{
  "arch": "unet",
  "model": "image diffusion model",
  "dataset": "aerial photos of the United States (SatlasPretrain)",
  "train_examples": 50862,
  "image_size": 48,
  "horizontal_flip": true,
  "conditioning": "none",
  "objective": "v",
  "cond_dim": 192,
  "norm": "groupnorm",
  "activation": "silu",
  "weight_standardization": true,
  "pixel_unshuffle": 2,
  "widths": [64, 128, 192, 256],
  "blocks_per_level": 3,
  "scale_shift_norm": true,
  "attention": true,
  "upsampling": "nearest_conv",
  "init": "trunc_normal_002",
  "residual_init": "zero_last",
  "optimizer": "adamw",
  "lr": 0.0021,
  "beta1": 0.9,
  "beta2": 0.999,
  "eps": 1e-08,
  "steps": 7400,
  "batch_size": 64,
  "epochs": 9.3,
  "lr_schedule": "poly",
  "final_lr_fraction": 0.01,
  "warmup_steps": 370,
  "weight_decay": 0.1
}
Rows from block 2 of a small image diffusion model, named by matrix and row number. Rows with one number belong to one channel. Each number is 128 + 32 x the weight over its row's rms, rounded and kept within 0 to 255. All counts start at 0. Numbers have three digits each.
After each channel's rows are labels from the 100 images, of 14976 (inputs lightly noised), where the channel reaches its highest value: "colour at peak" is the nearest of a few named colours to the mean colour under the peak. Only what is clearly more common there than usual is listed. The data: aerial photos of the United States (SatlasPretrain). In brackets: how many of the 100, against the usual share in percent.
# convs0: first 3x3 conv (model.enc.0.2.convs.0.weight, 64x64x3x3, standardized in use, each kernel summed), inputs 0-63
# convs1: second 3x3 conv (model.enc.0.2.convs.1.weight, 64x64x3x3, standardized in use, transposed, each kernel summed), outputs 0-63

convs0.5:189154131076122113119117143110107122141163082080119078083145139103118102166143069159155122065096115128098091154175155158108084058173158094150122134097101197124139159132107182128092109103115100
convs1.5:169143058100125125155120171102122109128114142151151149142108153139113114229132108165111112147112088097116155088102155110132100191141124144116136121161140039141152115132153032086101149128093159
colour at peak: grey (79 vs 52.5)

convs0.30:143167158088127165109152143111124149133109144131140091109098115117166144119117130138159076136028156140096097093091135154102130155069121174134203148134136124146089088155094124140072219162114157
convs1.30:112186235086092134121095148105099100111124135168125128098157125127113150080151113151103216095150125105114076131153116093164156115146147117135158138125084153071161099176151142122173170094112127
colour at peak: pink (50 vs 6)

convs0.49:105129110137143124135118151124152121138135126136116145117153106131117075120214117194105144130134136145119104131173143110141112076156165092147052092110127130111167187028110135210140085100161092
convs1.49:158149170097125115111122085127134116093073147171165149126159103105101122152083172103175193119138138118149109167073189190111137118127146132135131095105128098069083144112141105202171119135199108
colour at peak: brown (63 vs 36.1)

convs0.63:121125116114119118139110120124124122062120123108120151175089178108118171139202113145095158142122123103147133148204129159138145127119117124068103068156136175044167150097134074182126134154205132
convs1.63:160127169161126106092104159127059066195191112173156085118130178152131130083105129183112107109133143160080190111098157122148117162106127132183185092176145133113130165098130160147146111145127128
colour at peak: pink (52 vs 6)

convs0.33:129195133148170161139170088160170160141091152144188144133070118087178134100103095089094118120127086076102130078107123098115125144127158179166161166162151117114116170172119117123054079142134116
convs1.33:125173136088109130123143103064144109114122145108167103160160146097061121166148154140141116141182198133176147158117113173077067157107168102093116130103124102105115123146094102159179061161158178
colour at peak: pink (34 vs 6); white (33 vs 0.4)

convs0.54:122101125139121144099161168103174125174068123190143140112131163114105136129050114115192139178082177116149093161097119166082121117169081138136144139129174135098084149196133124123111103159132065
convs1.54:120189170110106115121128114083112098072108143130180138138155101115056136117156125134176198124135159176138132183137123159119096106137172112126137111122118142126133224097107113131218164153125096
colour at peak: brown (63 vs 36.1)

convs0.1:086071097127125129117112131141109088132139153164107133139153192104128161134100165041108150114138114137151178089152102129109136112168139138128113169168174166131148155137124135102173000121128103
convs1.1:131066117071113136123097129154138198121072125113095118125096141116180174131102099090130144137179149135085049131136098107121175145063122119142129104130123134135085143150126168170129044118157180
colour at peak: white (38 vs 0.4)

convs0.60:199145141145170136153139152108155182095152152110109118119156101115129196084131127149123150104080131177124095116134164084160133120108116097074132119045057120101153078102097136129166125054141142
convs1.60:152129083187145149117138175140114108146184103155160146125147119145118120170104124149116120120108107074100128070091231146163088123147141155164130104138101096140149135087173057105121202103100105
colour at peak: black (47 vs 2.1)

convs0.16:115094154133134126121135129126118169217135157097114098078202090093159157135107113135146139099145146093124108237133145130134136111156043108136105161115125139110159077071162132105091108110137139
convs1.16:101109059126163125137128102148153160195130113122068137141131149201168103149105172110176068139081138134125166164107107156149110157142083130140106173124154124081149130136159113122132109153036176
colour at peak: grey (98 vs 52.5)

convs0.15:103150166106114125111118116119101194140083125097078107071139056173139149092131107140150173097126156143115088130171158119062174139092117182157172105147128108189118041123146152134103148135137131
convs1.15:124134113143140121139062151111141110130196070121153133102146159091128145094107122105149167121098084127101132074101182179196059181167108153128069142156117156144122111052151157119141147106106147
colour at peak: brown (85 vs 36.1)

convs0.22:150112131132113114059138105156150156136092082153148075137106108127157099151180092170130138101093106127097106179180126193096061153125172140121147133103098114171115085056158127174105130142179167
convs1.22:140135163139155108048110151098126126150203154146066149140158072081073143066094129146168132142100106095151110104105095113112090102099139119096071179102107121121111092174140177143128087103137151
colour at peak: black (97 vs 2.1)

convs0.32:127121121132157151089122125135130129172129171134136107154156124103116098126099188116142150118034159111068114200110124146090145078159062076185142142083168157123145094120189142154125101119133079
convs1.32:073150132118125141144135136134131103094142112155181129093111109135097102133170157118183189131157155151108134224139100163137119118173172082116124142106108122088154173106101132162244132112108138
colour at peak: brown (78 vs 36.1)

convs0.36:157116092119123116161123070139137070127152119139080113152179126110181176142181118142068148127106151098104116160167167121144114109164116087073082107135123132054147147123152158217160118088100142
convs1.36:116202101150124112159140107137135176151104104118114123185091118189101147114177154147073020124128129125134164159152075099131124132152080123116125106106130125153118172126118098077163151172068106
colour at peak: pink (37 vs 6)

convs0.3:150091130111120106106147055083130187165124123096164106088148200127076125165150154137085132116066146139122143074049200093152141128131155129104125098149118155122141100180135142161102078123122139
convs1.3:141138182108126120091100164109118125115121120100110105099099137075124155052109095130144134132190098137147100101170130106117099150119099127087072209120123211135172125136093175111180087121109181
colour at peak: pink (57 vs 6)

convs0.25:122129097164149162119196113071182094084159144149170113136158151140066117118097124147065099107102090118129137042099116134147129129141152135128172200088114161105144181152113137101103077115139097
convs1.25:089128083135121120126125119087125113142033145109117121163110151166116104237106098083103101120166114088122140169136132112102132148090112121157135092114133054131122139127138051143088076110138168
colour at peak: white (76 vs 0.4)

convs0.7:145138135137129137064117144073128131086097133157118168140138193082139110140114120136134130178111141117126154090070141161058147133155122150138101124219213127102110139117170118185106104196128130
convs1.7:167113184115114143143116147143132107075155131094153128123113147111118125052137102137152178141111119198142070098087058112122161122163165129076151146145128170118166163165096209084135136131165092
colour at peak: black (42 vs 2.1)

convs0.37:155159144145150171118181089124165164089087161131110167164104115129151143096135132114111130148045130128125135104138102105151153183037158174127168142125120096118157108055081137171081142131169153
convs1.37:166172116147123105158138079162148107091113137080072139118116155073153157160122182149147087131126135074178116142143152128116139091157111084134164157097133069103135105206097086162131169075143078
colour at peak: black (69 vs 2.1)

convs0.61:130157106167144125066146107071161170142128095183136128080130107163117102148058080105150140121109190139129124131084135111108124102162106139166153177120124145165071159154157144154140076074057153
convs1.61:097102118134121117151124163085105131079130160171198108104113147072094105143187115124189163136149179174121137157144091092156126139139162136126102083158122099087178134116131143191197128092074155
colour at peak: brown (71 vs 36.1)

convs0.19:096128117173160153138170065104167124083115160166142162158110124177123111091128157113071116164137114125131175056128119109130166187064140164151181183162155098120139110097128100124081166154127168
convs1.19:111151085099162108154149133135144073108075120115147142171143156160089111253142099126128142123184118114103141122138121126121103112118165165181164079132110086142118163115159036128115147105121114
colour at peak: white (35 vs 0.4); black (26 vs 2.1)

convs0.4:085118134126127123159159126205125171153105129133128127131094085154158179132105138056164150148154162115129130111120126017131144201121118142130112179156108127173108058175116121115096094121117108
convs1.4:160140121138135132169093154128118103096116128125170154145050159156107143149160135194150109127110093113124152093116118080148107132154150131041165100138135116142205169140147053082138194105091112
colour at peak: black (89 vs 2.1)

convs0.39:100132116147119115078086210145065213141120154084070109094138127127140161149167129139121127082158091127154124124140138127109156098144144116134176123098161156093146145101199159132177135145053123
convs1.39:134110053137108115173147061188136142115142134127097131116114141158194112124128148072106122115091132152153136135094133157152142129161077156116102119135144112139059001116123108164124123152159107
colour at peak: pink (36 vs 6)

convs0.38:146147131123132138182112115157108096098200108127106154159129174112123104129177135172121138130130097140148107118168119123178081105185134101006118100079113164111137097083102147101165083091119110
convs1.38:105129112143121171137114165127117134111160170158143118128124132156136163103131102145092172093113085153101078129095091141163192089177200125098119136103087151136159188127156111078154188152064062
colour at peak: pink (45 vs 6)

convs0.45:058103115156139143179152124137147128085111150141130164171132096175110136085119164089127161186188112150157170095164088085148166196100126132108082128146138083170137110087132113103189077144142123
convs1.45:153168065158125126121130115098138104123126141148174129138151139153095115168178133238093122125143147129157119115087174177120091154153210163131113097136148075146132125129143065105181178129113124
colour at peak: white (76 vs 0.4)

convs0.62:153106080066122104114119178142138147133134098104073152159158150106169143067179113116102114113129180148159169153164129119160115155128176112033125163132115115077157127098148099188076151149124158
convs1.62:139123174140123130114130124142131122120206108115045109102160112096120127035197127115155140130114083162138124089120132117140123119086169149104072118103138184095156131140119200073178135105153144
colour at peak: white (52 vs 0.4); black (31 vs 2.1)

convs0.21:142129137136126090070138126189168155196120067161128122072168132156144101120082087105146131119069223107163137172093115125120105101151108183153099127113068113117151111141151139139127110099140086
convs1.21:000137104135125119112124087155111123083109147142149129124097105079184165136125142050145123121137178138142172229151141165109124133146132123139131161140125149130120172092115116128142123139140143
colour at peak: grey (89 vs 52.5)

convs0.50:081072124134122110162107138144105129136143118102114159145122096132111143055116143096161115143175103163157162134170088085161145166130158092123097130108110093176118115115130120117254059119114168
convs1.50:114107081063121151184120139117148209125137144141163119137118131153157101124154109163120150098216100153104005132145126153151164101118182159115091131107136106132130122142163144139141142133106082
colour at peak: green (26 vs 2.9)

convs0.9:097164132094111101160094170159105116112193143100087131126128147105159144124143148183156148126168158134109088116133149113162067093188082135051126080143123183162145103121138169107108051112119089
convs1.9:163110183136128134051128104143138140149102080114061131131143090122136187126125154133070076134112110074119116101202148085100149097100119118183173068089107129163162126150149150140094167103129102
colour at peak: pink (41 vs 6)

convs0.6:148111089179147147141163180094156124111096150131157121155080080150072123167092144075046121110106138088133159135122101111147153190096120160183156151162113102157125117119114169150080150154196114
convs1.6:123135191123143113116127129163151145089150092116137152138104122128170135161083134196174113130120108179120094121147126101113157092169133095125183197121118117164080099203120065129099162127066068
colour at peak: white (52 vs 0.4); pink (27 vs 6)

convs0.48:138141133109130133153122180084091158107150122098132147152106128123091153107091163055149076121124109157157143081077104083142152181093184151125179185109078105181134093141108127063181111147104147
convs1.48:109140090182109099226130168140148132160144127118116154166098192145134072103181101126065100138102102113080152124142101084183154100134123131084166142147128143143137107143140134071080115096083101
colour at peak: pink (42 vs 6); white (26 vs 0.4)

convs0.35:161147127156143164140119116086128093079131169134111151166131168103124110126151179132113105142074107169099156108049106130169145119158165113058162067116170094072110137165111178186108091127161128
convs1.35:110146140136085073080150096110116122205139169129102106126171132222150182108091121155095072089120123151138197127109107125130141158071073164173139124152097126128111160139134167107100161140111120
colour at peak: pink (63 vs 6)

convs0.8:142165163086107102093097159149100128124131138083085080064143164135123128135129126175175127065127125146110083158159123137094063075210112109119104101107148201156115093126143165134119114086109093
convs1.8:118103143132115140102128132134137118199058096129172132166127073155124071166086130163156130124101115169122090124087160105147154100133140126117137197109120164144069085129174108181065093095068111
colour at peak: white (69 vs 0.4); pink (27 vs 6)

convs0.27:073069112118099112172121134130115051117110121126118114141216192132115130135213107144088168149115132138171101098175164129147134117132129077079083103097092128102175100101148142099149108114143137
convs1.27:121172113156167099114105172175083057073120119155099115177122164108141181120169144152064090146114133112118218135133100070106110117167128107070159155143134127167150137147110115118114122117071137
colour at peak: pink (62 vs 6); white (33 vs 0.4)

convs0.56:054142105131139144158145117163129194148092137110138155145116127123154185080164157074073104158153135125150142106120109046141154186124186165111134170158157093124139099072132105156161090163130152
convs1.56:100133119114115142108119186074142058125132121126111109169137138139038102142115060074115135173137082095104134131094132100120151081136155106130090136114117087133154166129160044089078148085125108
colour at peak: black (49 vs 2.1); white (40 vs 0.4)

convs0.2:145125134130142159137146199099149115122160120172087131150209150160132147123136225118128174146144174132129120163124091142142111130083067118056098142050102090081152122098117125119155122122118103
convs1.2:135090130113144120138136198193117167114153121112099147090099092140171145071111081128132129124107081107069132101152122071177171114149093171098122151185137172132162148141143139090050177126120104
colour at peak: white (83 vs 0.4)

convs0.23:126109105134131112129116107117126120115142126142097159167154179124159113136198137183094110166107102081132127118168098170115116119149084090082085091181182164074064162101157087207143125166140136
convs1.23:079109127100088083113151078095150140119075137102095120156103114141135133131136112070134077154188120138136114164174081109096172090069118098161149089095121137145064122122084123140060055132144117
colour at peak: pink (49 vs 6)

convs0.58:069136125131135144165150113143139180124093149118115168153141117148141173051137157078098118173141138150156145112139109057154174195094145142100125146140147081153134076068139106141205111149139174
convs1.58:146161072113104134146096167094134097142065140100128139181116166150120084251166085148113097132131129108112127144102122101113149140126173139135165087161122073122135129135126046135097105147167136
colour at peak: white (48 vs 0.4); black (46 vs 2.1)

convs0.43:126149102119123141157125219098122090123132125125112105088127141083107209117123171139133115112126136128146098112133119137190107129167160135109163165082144162125124145173092147011095119126065110
convs1.43:176141079160121129108150115087101110166153144150070131192180140170097124128096102108108130116082103102139114094113145151120102114112146126175139107139115099195091053110158113162111129167069048
colour at peak: pink (49 vs 6); white (29 vs 0.4)