{"image_size": 48, "pixel_unshuffle": 2, "final_lr_fraction": 0.01}
Rows from block 8 of a small image diffusion model, named by matrix and row number. Rows with one number belong to one channel. Each number is 128 + 32 x the weight over its row's rms, rounded and kept within 0 to 255. All counts start at 0. Numbers have three digits each. After the name is the row's rms in percent of the matrix's.
After each channel's rows are labels from the 100 images, of 14976 (inputs lightly noised), where the channel reaches its highest value: "top examples" is what is common among them. Only what is clearly more common there than usual is listed. The data: aerial photos of the United States (SatlasPretrain).
# convs0: first 3x3 conv (model.enc.2.2.convs.0.weight, 192x192x3x3, standardized in use, each kernel summed), inputs 128-191
# convs1: second 3x3 conv (model.enc.2.2.convs.1.weight, 192x192x3x3, standardized in use, transposed, each kernel summed), outputs 128-191

convs0.54 096:094123155129131087068136137121085115149097171111173174089085159155157172113115147109144154094180108118147124153081134187141136104093167143095174120168108150117149075132084119076148125152070107
convs1.54 057:112168135105144104133103118148101143127143151108125094102103145206185138136129072097121161126110132135135110124102123140104168175105110132159136079192147133183080126125079123148087117106108111
top examples: crop field

convs0.39 068:147085083121118113120138163189158085117114088166089077138147116145133147144077117141121156143092100111067109136150122097107112181126100103167059183099145151138120149169144126167121142137115175
convs1.39 072:185074123135135094085140129123122132041133165145173126075108154114172152130109142152135171151147137155126135132202148105126086075067177107110120170067102114117095208125193075079141086082118154
top examples: building

convs0.40 091:099091141098113104101160161108066116168090142073200194083085144150113155092123151113167149118170113141145157153108114151158145141108158162091177105175092153093145094119095118096175147122072089
convs1.40 089:106168145117135145154077126123138112168111105113098163156147151171126092149122120100083100118106118139162122084053137150121172153152075128150150082193124156152160083158078162162127167131110063
top examples: building

convs0.106 079:149084136109124142173149123151106104139162175072064126099190120153151092100085132052127090162074126129160176106114104149135127160106131124128104122178109105069147132117149161153168128135133134
convs1.106 110:088128121186135169170142118116133067176130062182111135176173141065098089097074141160125072123124146132094195182085119112130137160185138132124124107098117142078167099107148139178122127151134115
top examples: crop field

convs0.30 063:095111114146126049092108131071120155157102148150182161072126099167117159096135133103121111107151101128124154134113102187157086078118105155140143146163121184141103140145095151120156137111070093
convs1.30 040:115134149103097080123109167133113135138119181122114145080078216143164149171125163088147156086186131092082141113105129164122115102062130105089156156072057097163037141129187088114147139120115062
top examples: crop field

convs0.155 085:103138112093116080081122160099091155172117163107131179062144096194123140121135141099143131118135090145181164109112108189117084116093124157105184112183126198065143098141068134115184106139105084
convs1.155 054:097145136124141119145086081091149114127120150136131077113127113148213109187102121131081123162132142132166158083052174103128181100097087090154111083142113121147144070170079135140123161106138068
top examples: crop field

convs0.124 140:089086134142086088113132157110082129148090137092185190105093147171118175132120120114177149135192140138133155140094120173153141100118139144105176101175145125115133094139060112090162123106074101
convs1.124 100:120168120102144140141070138140152139174113122098093159133129131165098093135138127106118132126082139117177063093087129147120129170147107132167124105221100139184140100114067162135133154174116116
top examples: building

convs0.55 172:078131107159129081087097148105102156137059163159190149101075146111145169108169115179131159100168137102100104129094104131128157091107136102111146150100115131173119092132115096084104114120091107
convs1.55 126:143151136077137107100077112134131183115130165050131137105084126190106144140215140095108152131115146123164063092133108142114116126102112144131122115181126127183109130129092106105140122129127123
top examples: building

convs0.77 096:121148112133165121115136105150155122085081084123146142130104120112160164108104114185167160164112103107087114189111100133123163153127100093183137165106105135131117154122142151121075146147106130
convs1.77 077:184117124118130079068146138136139158093143163120189131069091128130103199155135118157135185135119121129139085112216123121134070115082162127102136161131133148147045198119151052075138143119123158
top examples: building

convs0.50 115:153078188105133130134184102151085117112122103083092153145112129169119114117095108067160122138117114164174160189107119164155103204126134196121135075203117142029149098140144138121140168163150099
convs1.50 079:096110150195158144147157109094137079125109085198145076145146114089131123094064149137156137122138112117108198201109102106116104156164152117119144134114164081056142095160132164140113086157125128
top examples: building

convs0.120 096:129118121131156097121128135132135100100081100157175131107112122097159140089113071179162147136117087121100117169122096128132145168080105117166148138090100114141118133118138143128095155129089118
convs1.120 092:195147123073130093073078148146127181080109187112143135102078119128102138155153132137120146126141135125178071046202140124122110065131148143096113133147140154155126155127169063063139164122132154
top examples: building

convs0.24 065:143132093132135101113121100157163100078095083154099106179093081163160125141106104183152142129092079100100128145134130114114117170168103114177102151079172165150096148157108104140112162146135147
convs1.24 065:189076091142152080082156133132113121044143153141175143070097140120174173103109097186151170137164129135113138126206146123123087108074168095112133173081150128111122200122164095088128107088151200
top examples: building

convs0.48 095:162100147079142158126189111144125095107141100113071128138147108168152076088106131034140055152082089155169182140141132135149100178146115176136083096201144136096111147107113163151161145161126118
convs1.48 121:099115131188136163182171134117128081158135068180087121168161147078107124073078136160132079124140138125089185201106123125133134130169134111142129144084130109076151109137146153148131117153124128
top examples: building

convs0.16 065:141054109138145117147119154145164133133113070158103093159131127169134157161067135123120106174096147101071133147166105104130174196121113138130128119104183151112154151165149109135127128159099158
convs1.16 055:197077128143128092092154141132115112058143147157185130102112120113188178118098111128110188098182142142146129141154096102115075030097181116067110140103140095105076174115131104091114080062114176
top examples: building

convs0.81 095:153127117103159151140166095184153080110125081156113120123095139114155146108059108159181159157126104114089152179118110138138137192137134110148149130124112092089134135081141166151076172131105115
convs1.81 062:175187117104167118106099091132123128117127155142099112136113096099082129162103115162063112115159122133189086060182107094100086055147145147082121129143157146129183140136146079075136188157124115
top examples: building

convs0.166 097:131122099167150115125146123141143103094099080156155125119095097104142150096111076182166141147115085121097146145133083129152114150114082124186120146098123142164121137138128136142093157133108125
convs1.166 094:196100117099123088069108110148110166055123175123165144084100142122125156150141118149143154136129137136164093062218125143093090091097163140077123165121137147146128186137164060068119134079143168
top examples: building

convs0.13 088:131085138090131120114158142125149096133138137148114159095116092145106116114078102077154107168152099157159174134136103168177139110111112157141149107191122164073134113118075128178117121059077121
convs1.13 051:121208097133147137119101091150172101143115150160135105159124135085066113157098229145061142107152119101164119116103113076128111120153161164069113108175108168121171134104120122125179162169183096
top examples: crop field

convs0.128 092:152023146066153142118174096155133119090159069090101069177152128196134120161109123102152100168093137135165201130167146165174122187105160169100119092180179200071157132154135150124145171153133156
convs1.128 044:151112134159199118122150114114130085080126097163218096139127137110146138107076066093057130123172097133150132160153114109137027126137140133152162155138174101084113153122091113088105131129131132
top examples: building

convs0.88 172:091130124171109086088100124080111167142100175179174144101089157085127160109238131185125175103137124112118099102112127123135155080098132107107147138096125138175130090136134121097127117105095130
convs1.88 133:146143132053136085078087147130133191108130192064139130089084126174135165167193144098127166141131120123173082087147129138128116114097128125143136116161129129180093147131103099094121129120127120
top examples: building

convs0.159 084:115134099153165104100110100126152110098089100169130124130097143097170149102141099191132118136128114080086111167111119129111133149133128100164120165097107146177102149128120114141079116147123153
convs1.159 112:184079137118102070072132122117114173070129181115178110050090143121177170132150147166131167111142131133130096115195123112125122080052147119074131170103142136144107187124174051073107134060142197
top examples: building

convs0.75 073:133087136099197161136164125146156101078086039130104120140097107135154130135065095173149112155094126120081143135128126128166160196154099162169111155114138131080153146133157135160101142156140139
convs1.75 051:178160142134172099103112122097165128047115155144196068112106110134130187132098066096157204131170145112163116120208137110153077115131115110125111189118166042116091218148164096088134085080143182
top examples: building

convs0.138 159:083132106158126077086096135085112168139075165175189144093067142110133182109202120177126160100172136101102104125088114135129144079105131101117151150103120144184119097142123092090111125121094115
convs1.138 120:156125119073121093105100125119135176118131180047132135091091129183148155144240127099134173119135130140161086095145122121138135115084115135145127126144120127179089140125126106112132124100129126
top examples: building

convs0.95 097:142077139052140131146150070140137088080132075151100147156146101136139144133105105139192146195111108130131193187157120161174144186134109200179146104160141163070143139145145164162132145152150165
convs1.95 049:155155124135220127117132109122123100065050130160161118148118086114028134131090049090095162153129129169163081125192096123100074122144138157121099131159152174102094113149130117100116091158143165
top examples: building

convs0.36 126:143116169114134133133180148137094127167172148095082123115126107185100087153086151040110080116127122135185151128109120115133104151126134153074105107211137143099120122148086143115186109136128113
convs1.36 063:096150122180141107152148134089138067145159094209141106140139154127142104118047133122114097134172125140128172165104134103135146054129120112111130103089128062076127119139134146138125115119115084
top examples: crop field

convs0.52 115:157130127125130172162153129170115090093161110069053116130164118159148076094080141065113071155075132135142127114151154103132119198161144138165052101169132088083086154077131157148121120134139105
convs1.52 122:093127109187128165169166117120125072165113076180112123173161126058099086092078123171119067137128126128079188182109138122126132175169127120136123130094122102074155111128161153161126121165120119
top examples: building

convs0.63 073:166130089081130170141114136131132093103156127086083110129228078159152076132067127086122053143080127141147118122170148114128075196148119127167083124157129144062100178134134188201161128160162147
convs1.63 072:111173135170133164161129115128143063186122073172146143170161148136101095152061142087133103106134136107133167153074143132147152136159091134153143070147118127119150070126103145170135104142147070
top examples: crop field

convs0.44 097:134114151118116138106139134130112111108151128087088132103132097150108068106110124032118083166070137148154185115163168143159117140118124192142109097175130127101140133091148127150167153100141128
convs1.44 130:077114119187124169176155139137119077186130078178091136169162116064085086079079134165131080134131144118076185197097135125124145155159141127136133137094118127069148104115148166158124150169134134
top examples: crop field

convs0.179 098:171054116106119184176113136139105073089173106129104114152199140171121121148116138107129115179114136165139208159176116158223123173159103146117137106175142133081142123137150135174151169138117167
convs1.179 088:124132114200133180146166130128114064130141086199118132170159122043137109104067149117130099114138120120107182172124125130117103148160144127100128118099133153072146140128108148155110149175113125
top examples: building

convs0.82 082:168063159069154128114188114191137094075116109109074097174116135171187132149067155132111133169089130116113136179149104109125146220128142154127108090134116143061175084150113172156107155148118122
convs1.82 047:137159128145181094093137106118118112104091130155122029122121058105085147162089076084122176146192179116152127144179053092121093113116185107062111149100167172112104153138121100109070152106172148
top examples: building

convs0.172 074:134108113114125132138121167128096101146137116100109136119191053150088079161082125058118096102117143130132181110135129116153079152108098173117131144171151172072158169147113129156177135133140111
convs1.172 064:105178106143133173155112108114124078164147096155115166156160104160084144155095118089092089143118107144153158111054110155131134149162103153147101075155135130128152091131081164170120105146117027
top examples: crop field

convs0.182 115:098085138109091084104129156106095122148090134141181186071101095155109148118126113143186154116164103145129158153120085158188133104101123150124172110166132154126144106150071128108144140081060091
convs1.182 083:130185112075168160134049140145136143146135124105082181153126138172104113150139131107092115141103134111198072053115125163127116121151102155135131092220113142174162089120050128123115162155127107
top examples: building

convs0.35 068:119110089149168110145110141131156081068094087123147109165100097139143128130121098174160111131115109104084148138146101108139132137154074138189081147116167140165132165134147124131085139133112166
convs1.35 082:172081130132097074062151112129118136071143150135155098069093129126152162108123091155201171126134122116130108132213143127113080100075153111095134175119135132120093200100185072062110106104130182
top examples: building

convs0.104 091:178138160082109162145159134158090120158155144136085106114173107151132079120094147037124066143115104154177151085125113106149102152141141137110107097194128119039113147089099170145200110138152108
convs1.104 078:079144135179102160162134081117131054169109071194109118144159134091117117100055161123101097127159118121099194155090088109143145116141130114127113120116163097065144118155138110141163129136141108
top examples: crop field

convs0.1 086:158112156086140145130157149095134103140166147120071124114168107158112066143110143062081069146118114148152159109118131116136047124093120175117128097190140128057130146125148154153164133105131144
convs1.1 106:087116125193116165173162133119130062158128069186114135176172125066122076103072148142122068111121127132090190164090145099133142133163126109126145127099106119089146101148139150156150101164131112
top examples: building

convs0.99 080:156088083112159162141102121179141126076133095088062075137154164143180102148087153169142128201095138128085137140171139112128206182153152118170105104098163106062132134122173125183101164150147126
convs1.99 037:192089185138166125120135125097128108068135141162145090149129062077111123109081150152023137126122138158157136111136096103100060048136151154084142121154223136110121122155161136112109111179187141
top examples: building

convs0.58 072:154103111108172159132133060192122091044106064080114126158144144105182132132075088175148118171106146145103151175145129162144176220172085138179109145135138110098143162096173138168105133167173143
convs1.58 052:174127137123151102097146131126085122046115160144207092108116086123144180147100118106060189147128117115152122114197159151135044129099193138129149163132188156117065189094141091094136076089155167
top examples: building

convs0.156 186:088124113175116081083097152091108168140077175168186137100079134114123153113220120162116144096153134103104110100100109128127136085104127110102133141109118141190113095144113090087117111113096115
convs1.156 165:153158135071130103089089128130136177119131168060135136100091138187131145166209136093110159128126130127161072079145135125130140118102120132135134102169127134198099125140093107110129122112127122
top examples: building

convs0.11 079:120101156071093091102134174120051111139098172077203195087122127132103161111126155088177157122160099145156155185073107131176148118102169156096169092183118156081165085145101139115176145090086090
convs1.11 075:086189118125112150152082101120142113187136109131134131146139136149123095155107135101118099113100113127165132093041109141126179114128088141144125081178127152149183048148073146158185114123126032
top examples: building

convs0.65 121:114093122120097086112134123099108111117104112141163173088101104147123165130106098135194162149159110128120183164129101185159125108109121156144174095160123157137138136129082133123127153099059140
convs1.65 064:134191138099133133127094146142142136138125133118116160138115120178068145135130176083118145091103140135187071110132147156116099182140108152148125133233134163148123107091062134120138153165105119
top examples: building

convs0.56 080:197094129067153177145151127150108087086152102086063133131197104127131056084086140101113109171092106161148180133166149134162126172132149162161083078161100110072163198097140181180109148157156127
convs1.56 115:080131126188132175175161138129139067172127070184089129185168116074101080099076142141113067134128131131106185172086131127129130155174132136132123127100129163083164104125127170180140108164137124
top examples: building

convs0.113 080:130126102158197141116147109169139100070097059119114117139134114162172125118061108169146137154123117116078119193124093106099154207168119098177105140095141131112091167129149160149090128138160134
convs1.113 074:204087134119130087080152156106117139063115168135195106072103114129188178147116073108153174142150100134128119122200150101126071089085175120084115167091129113128079186149175080068106126084147195
top examples: building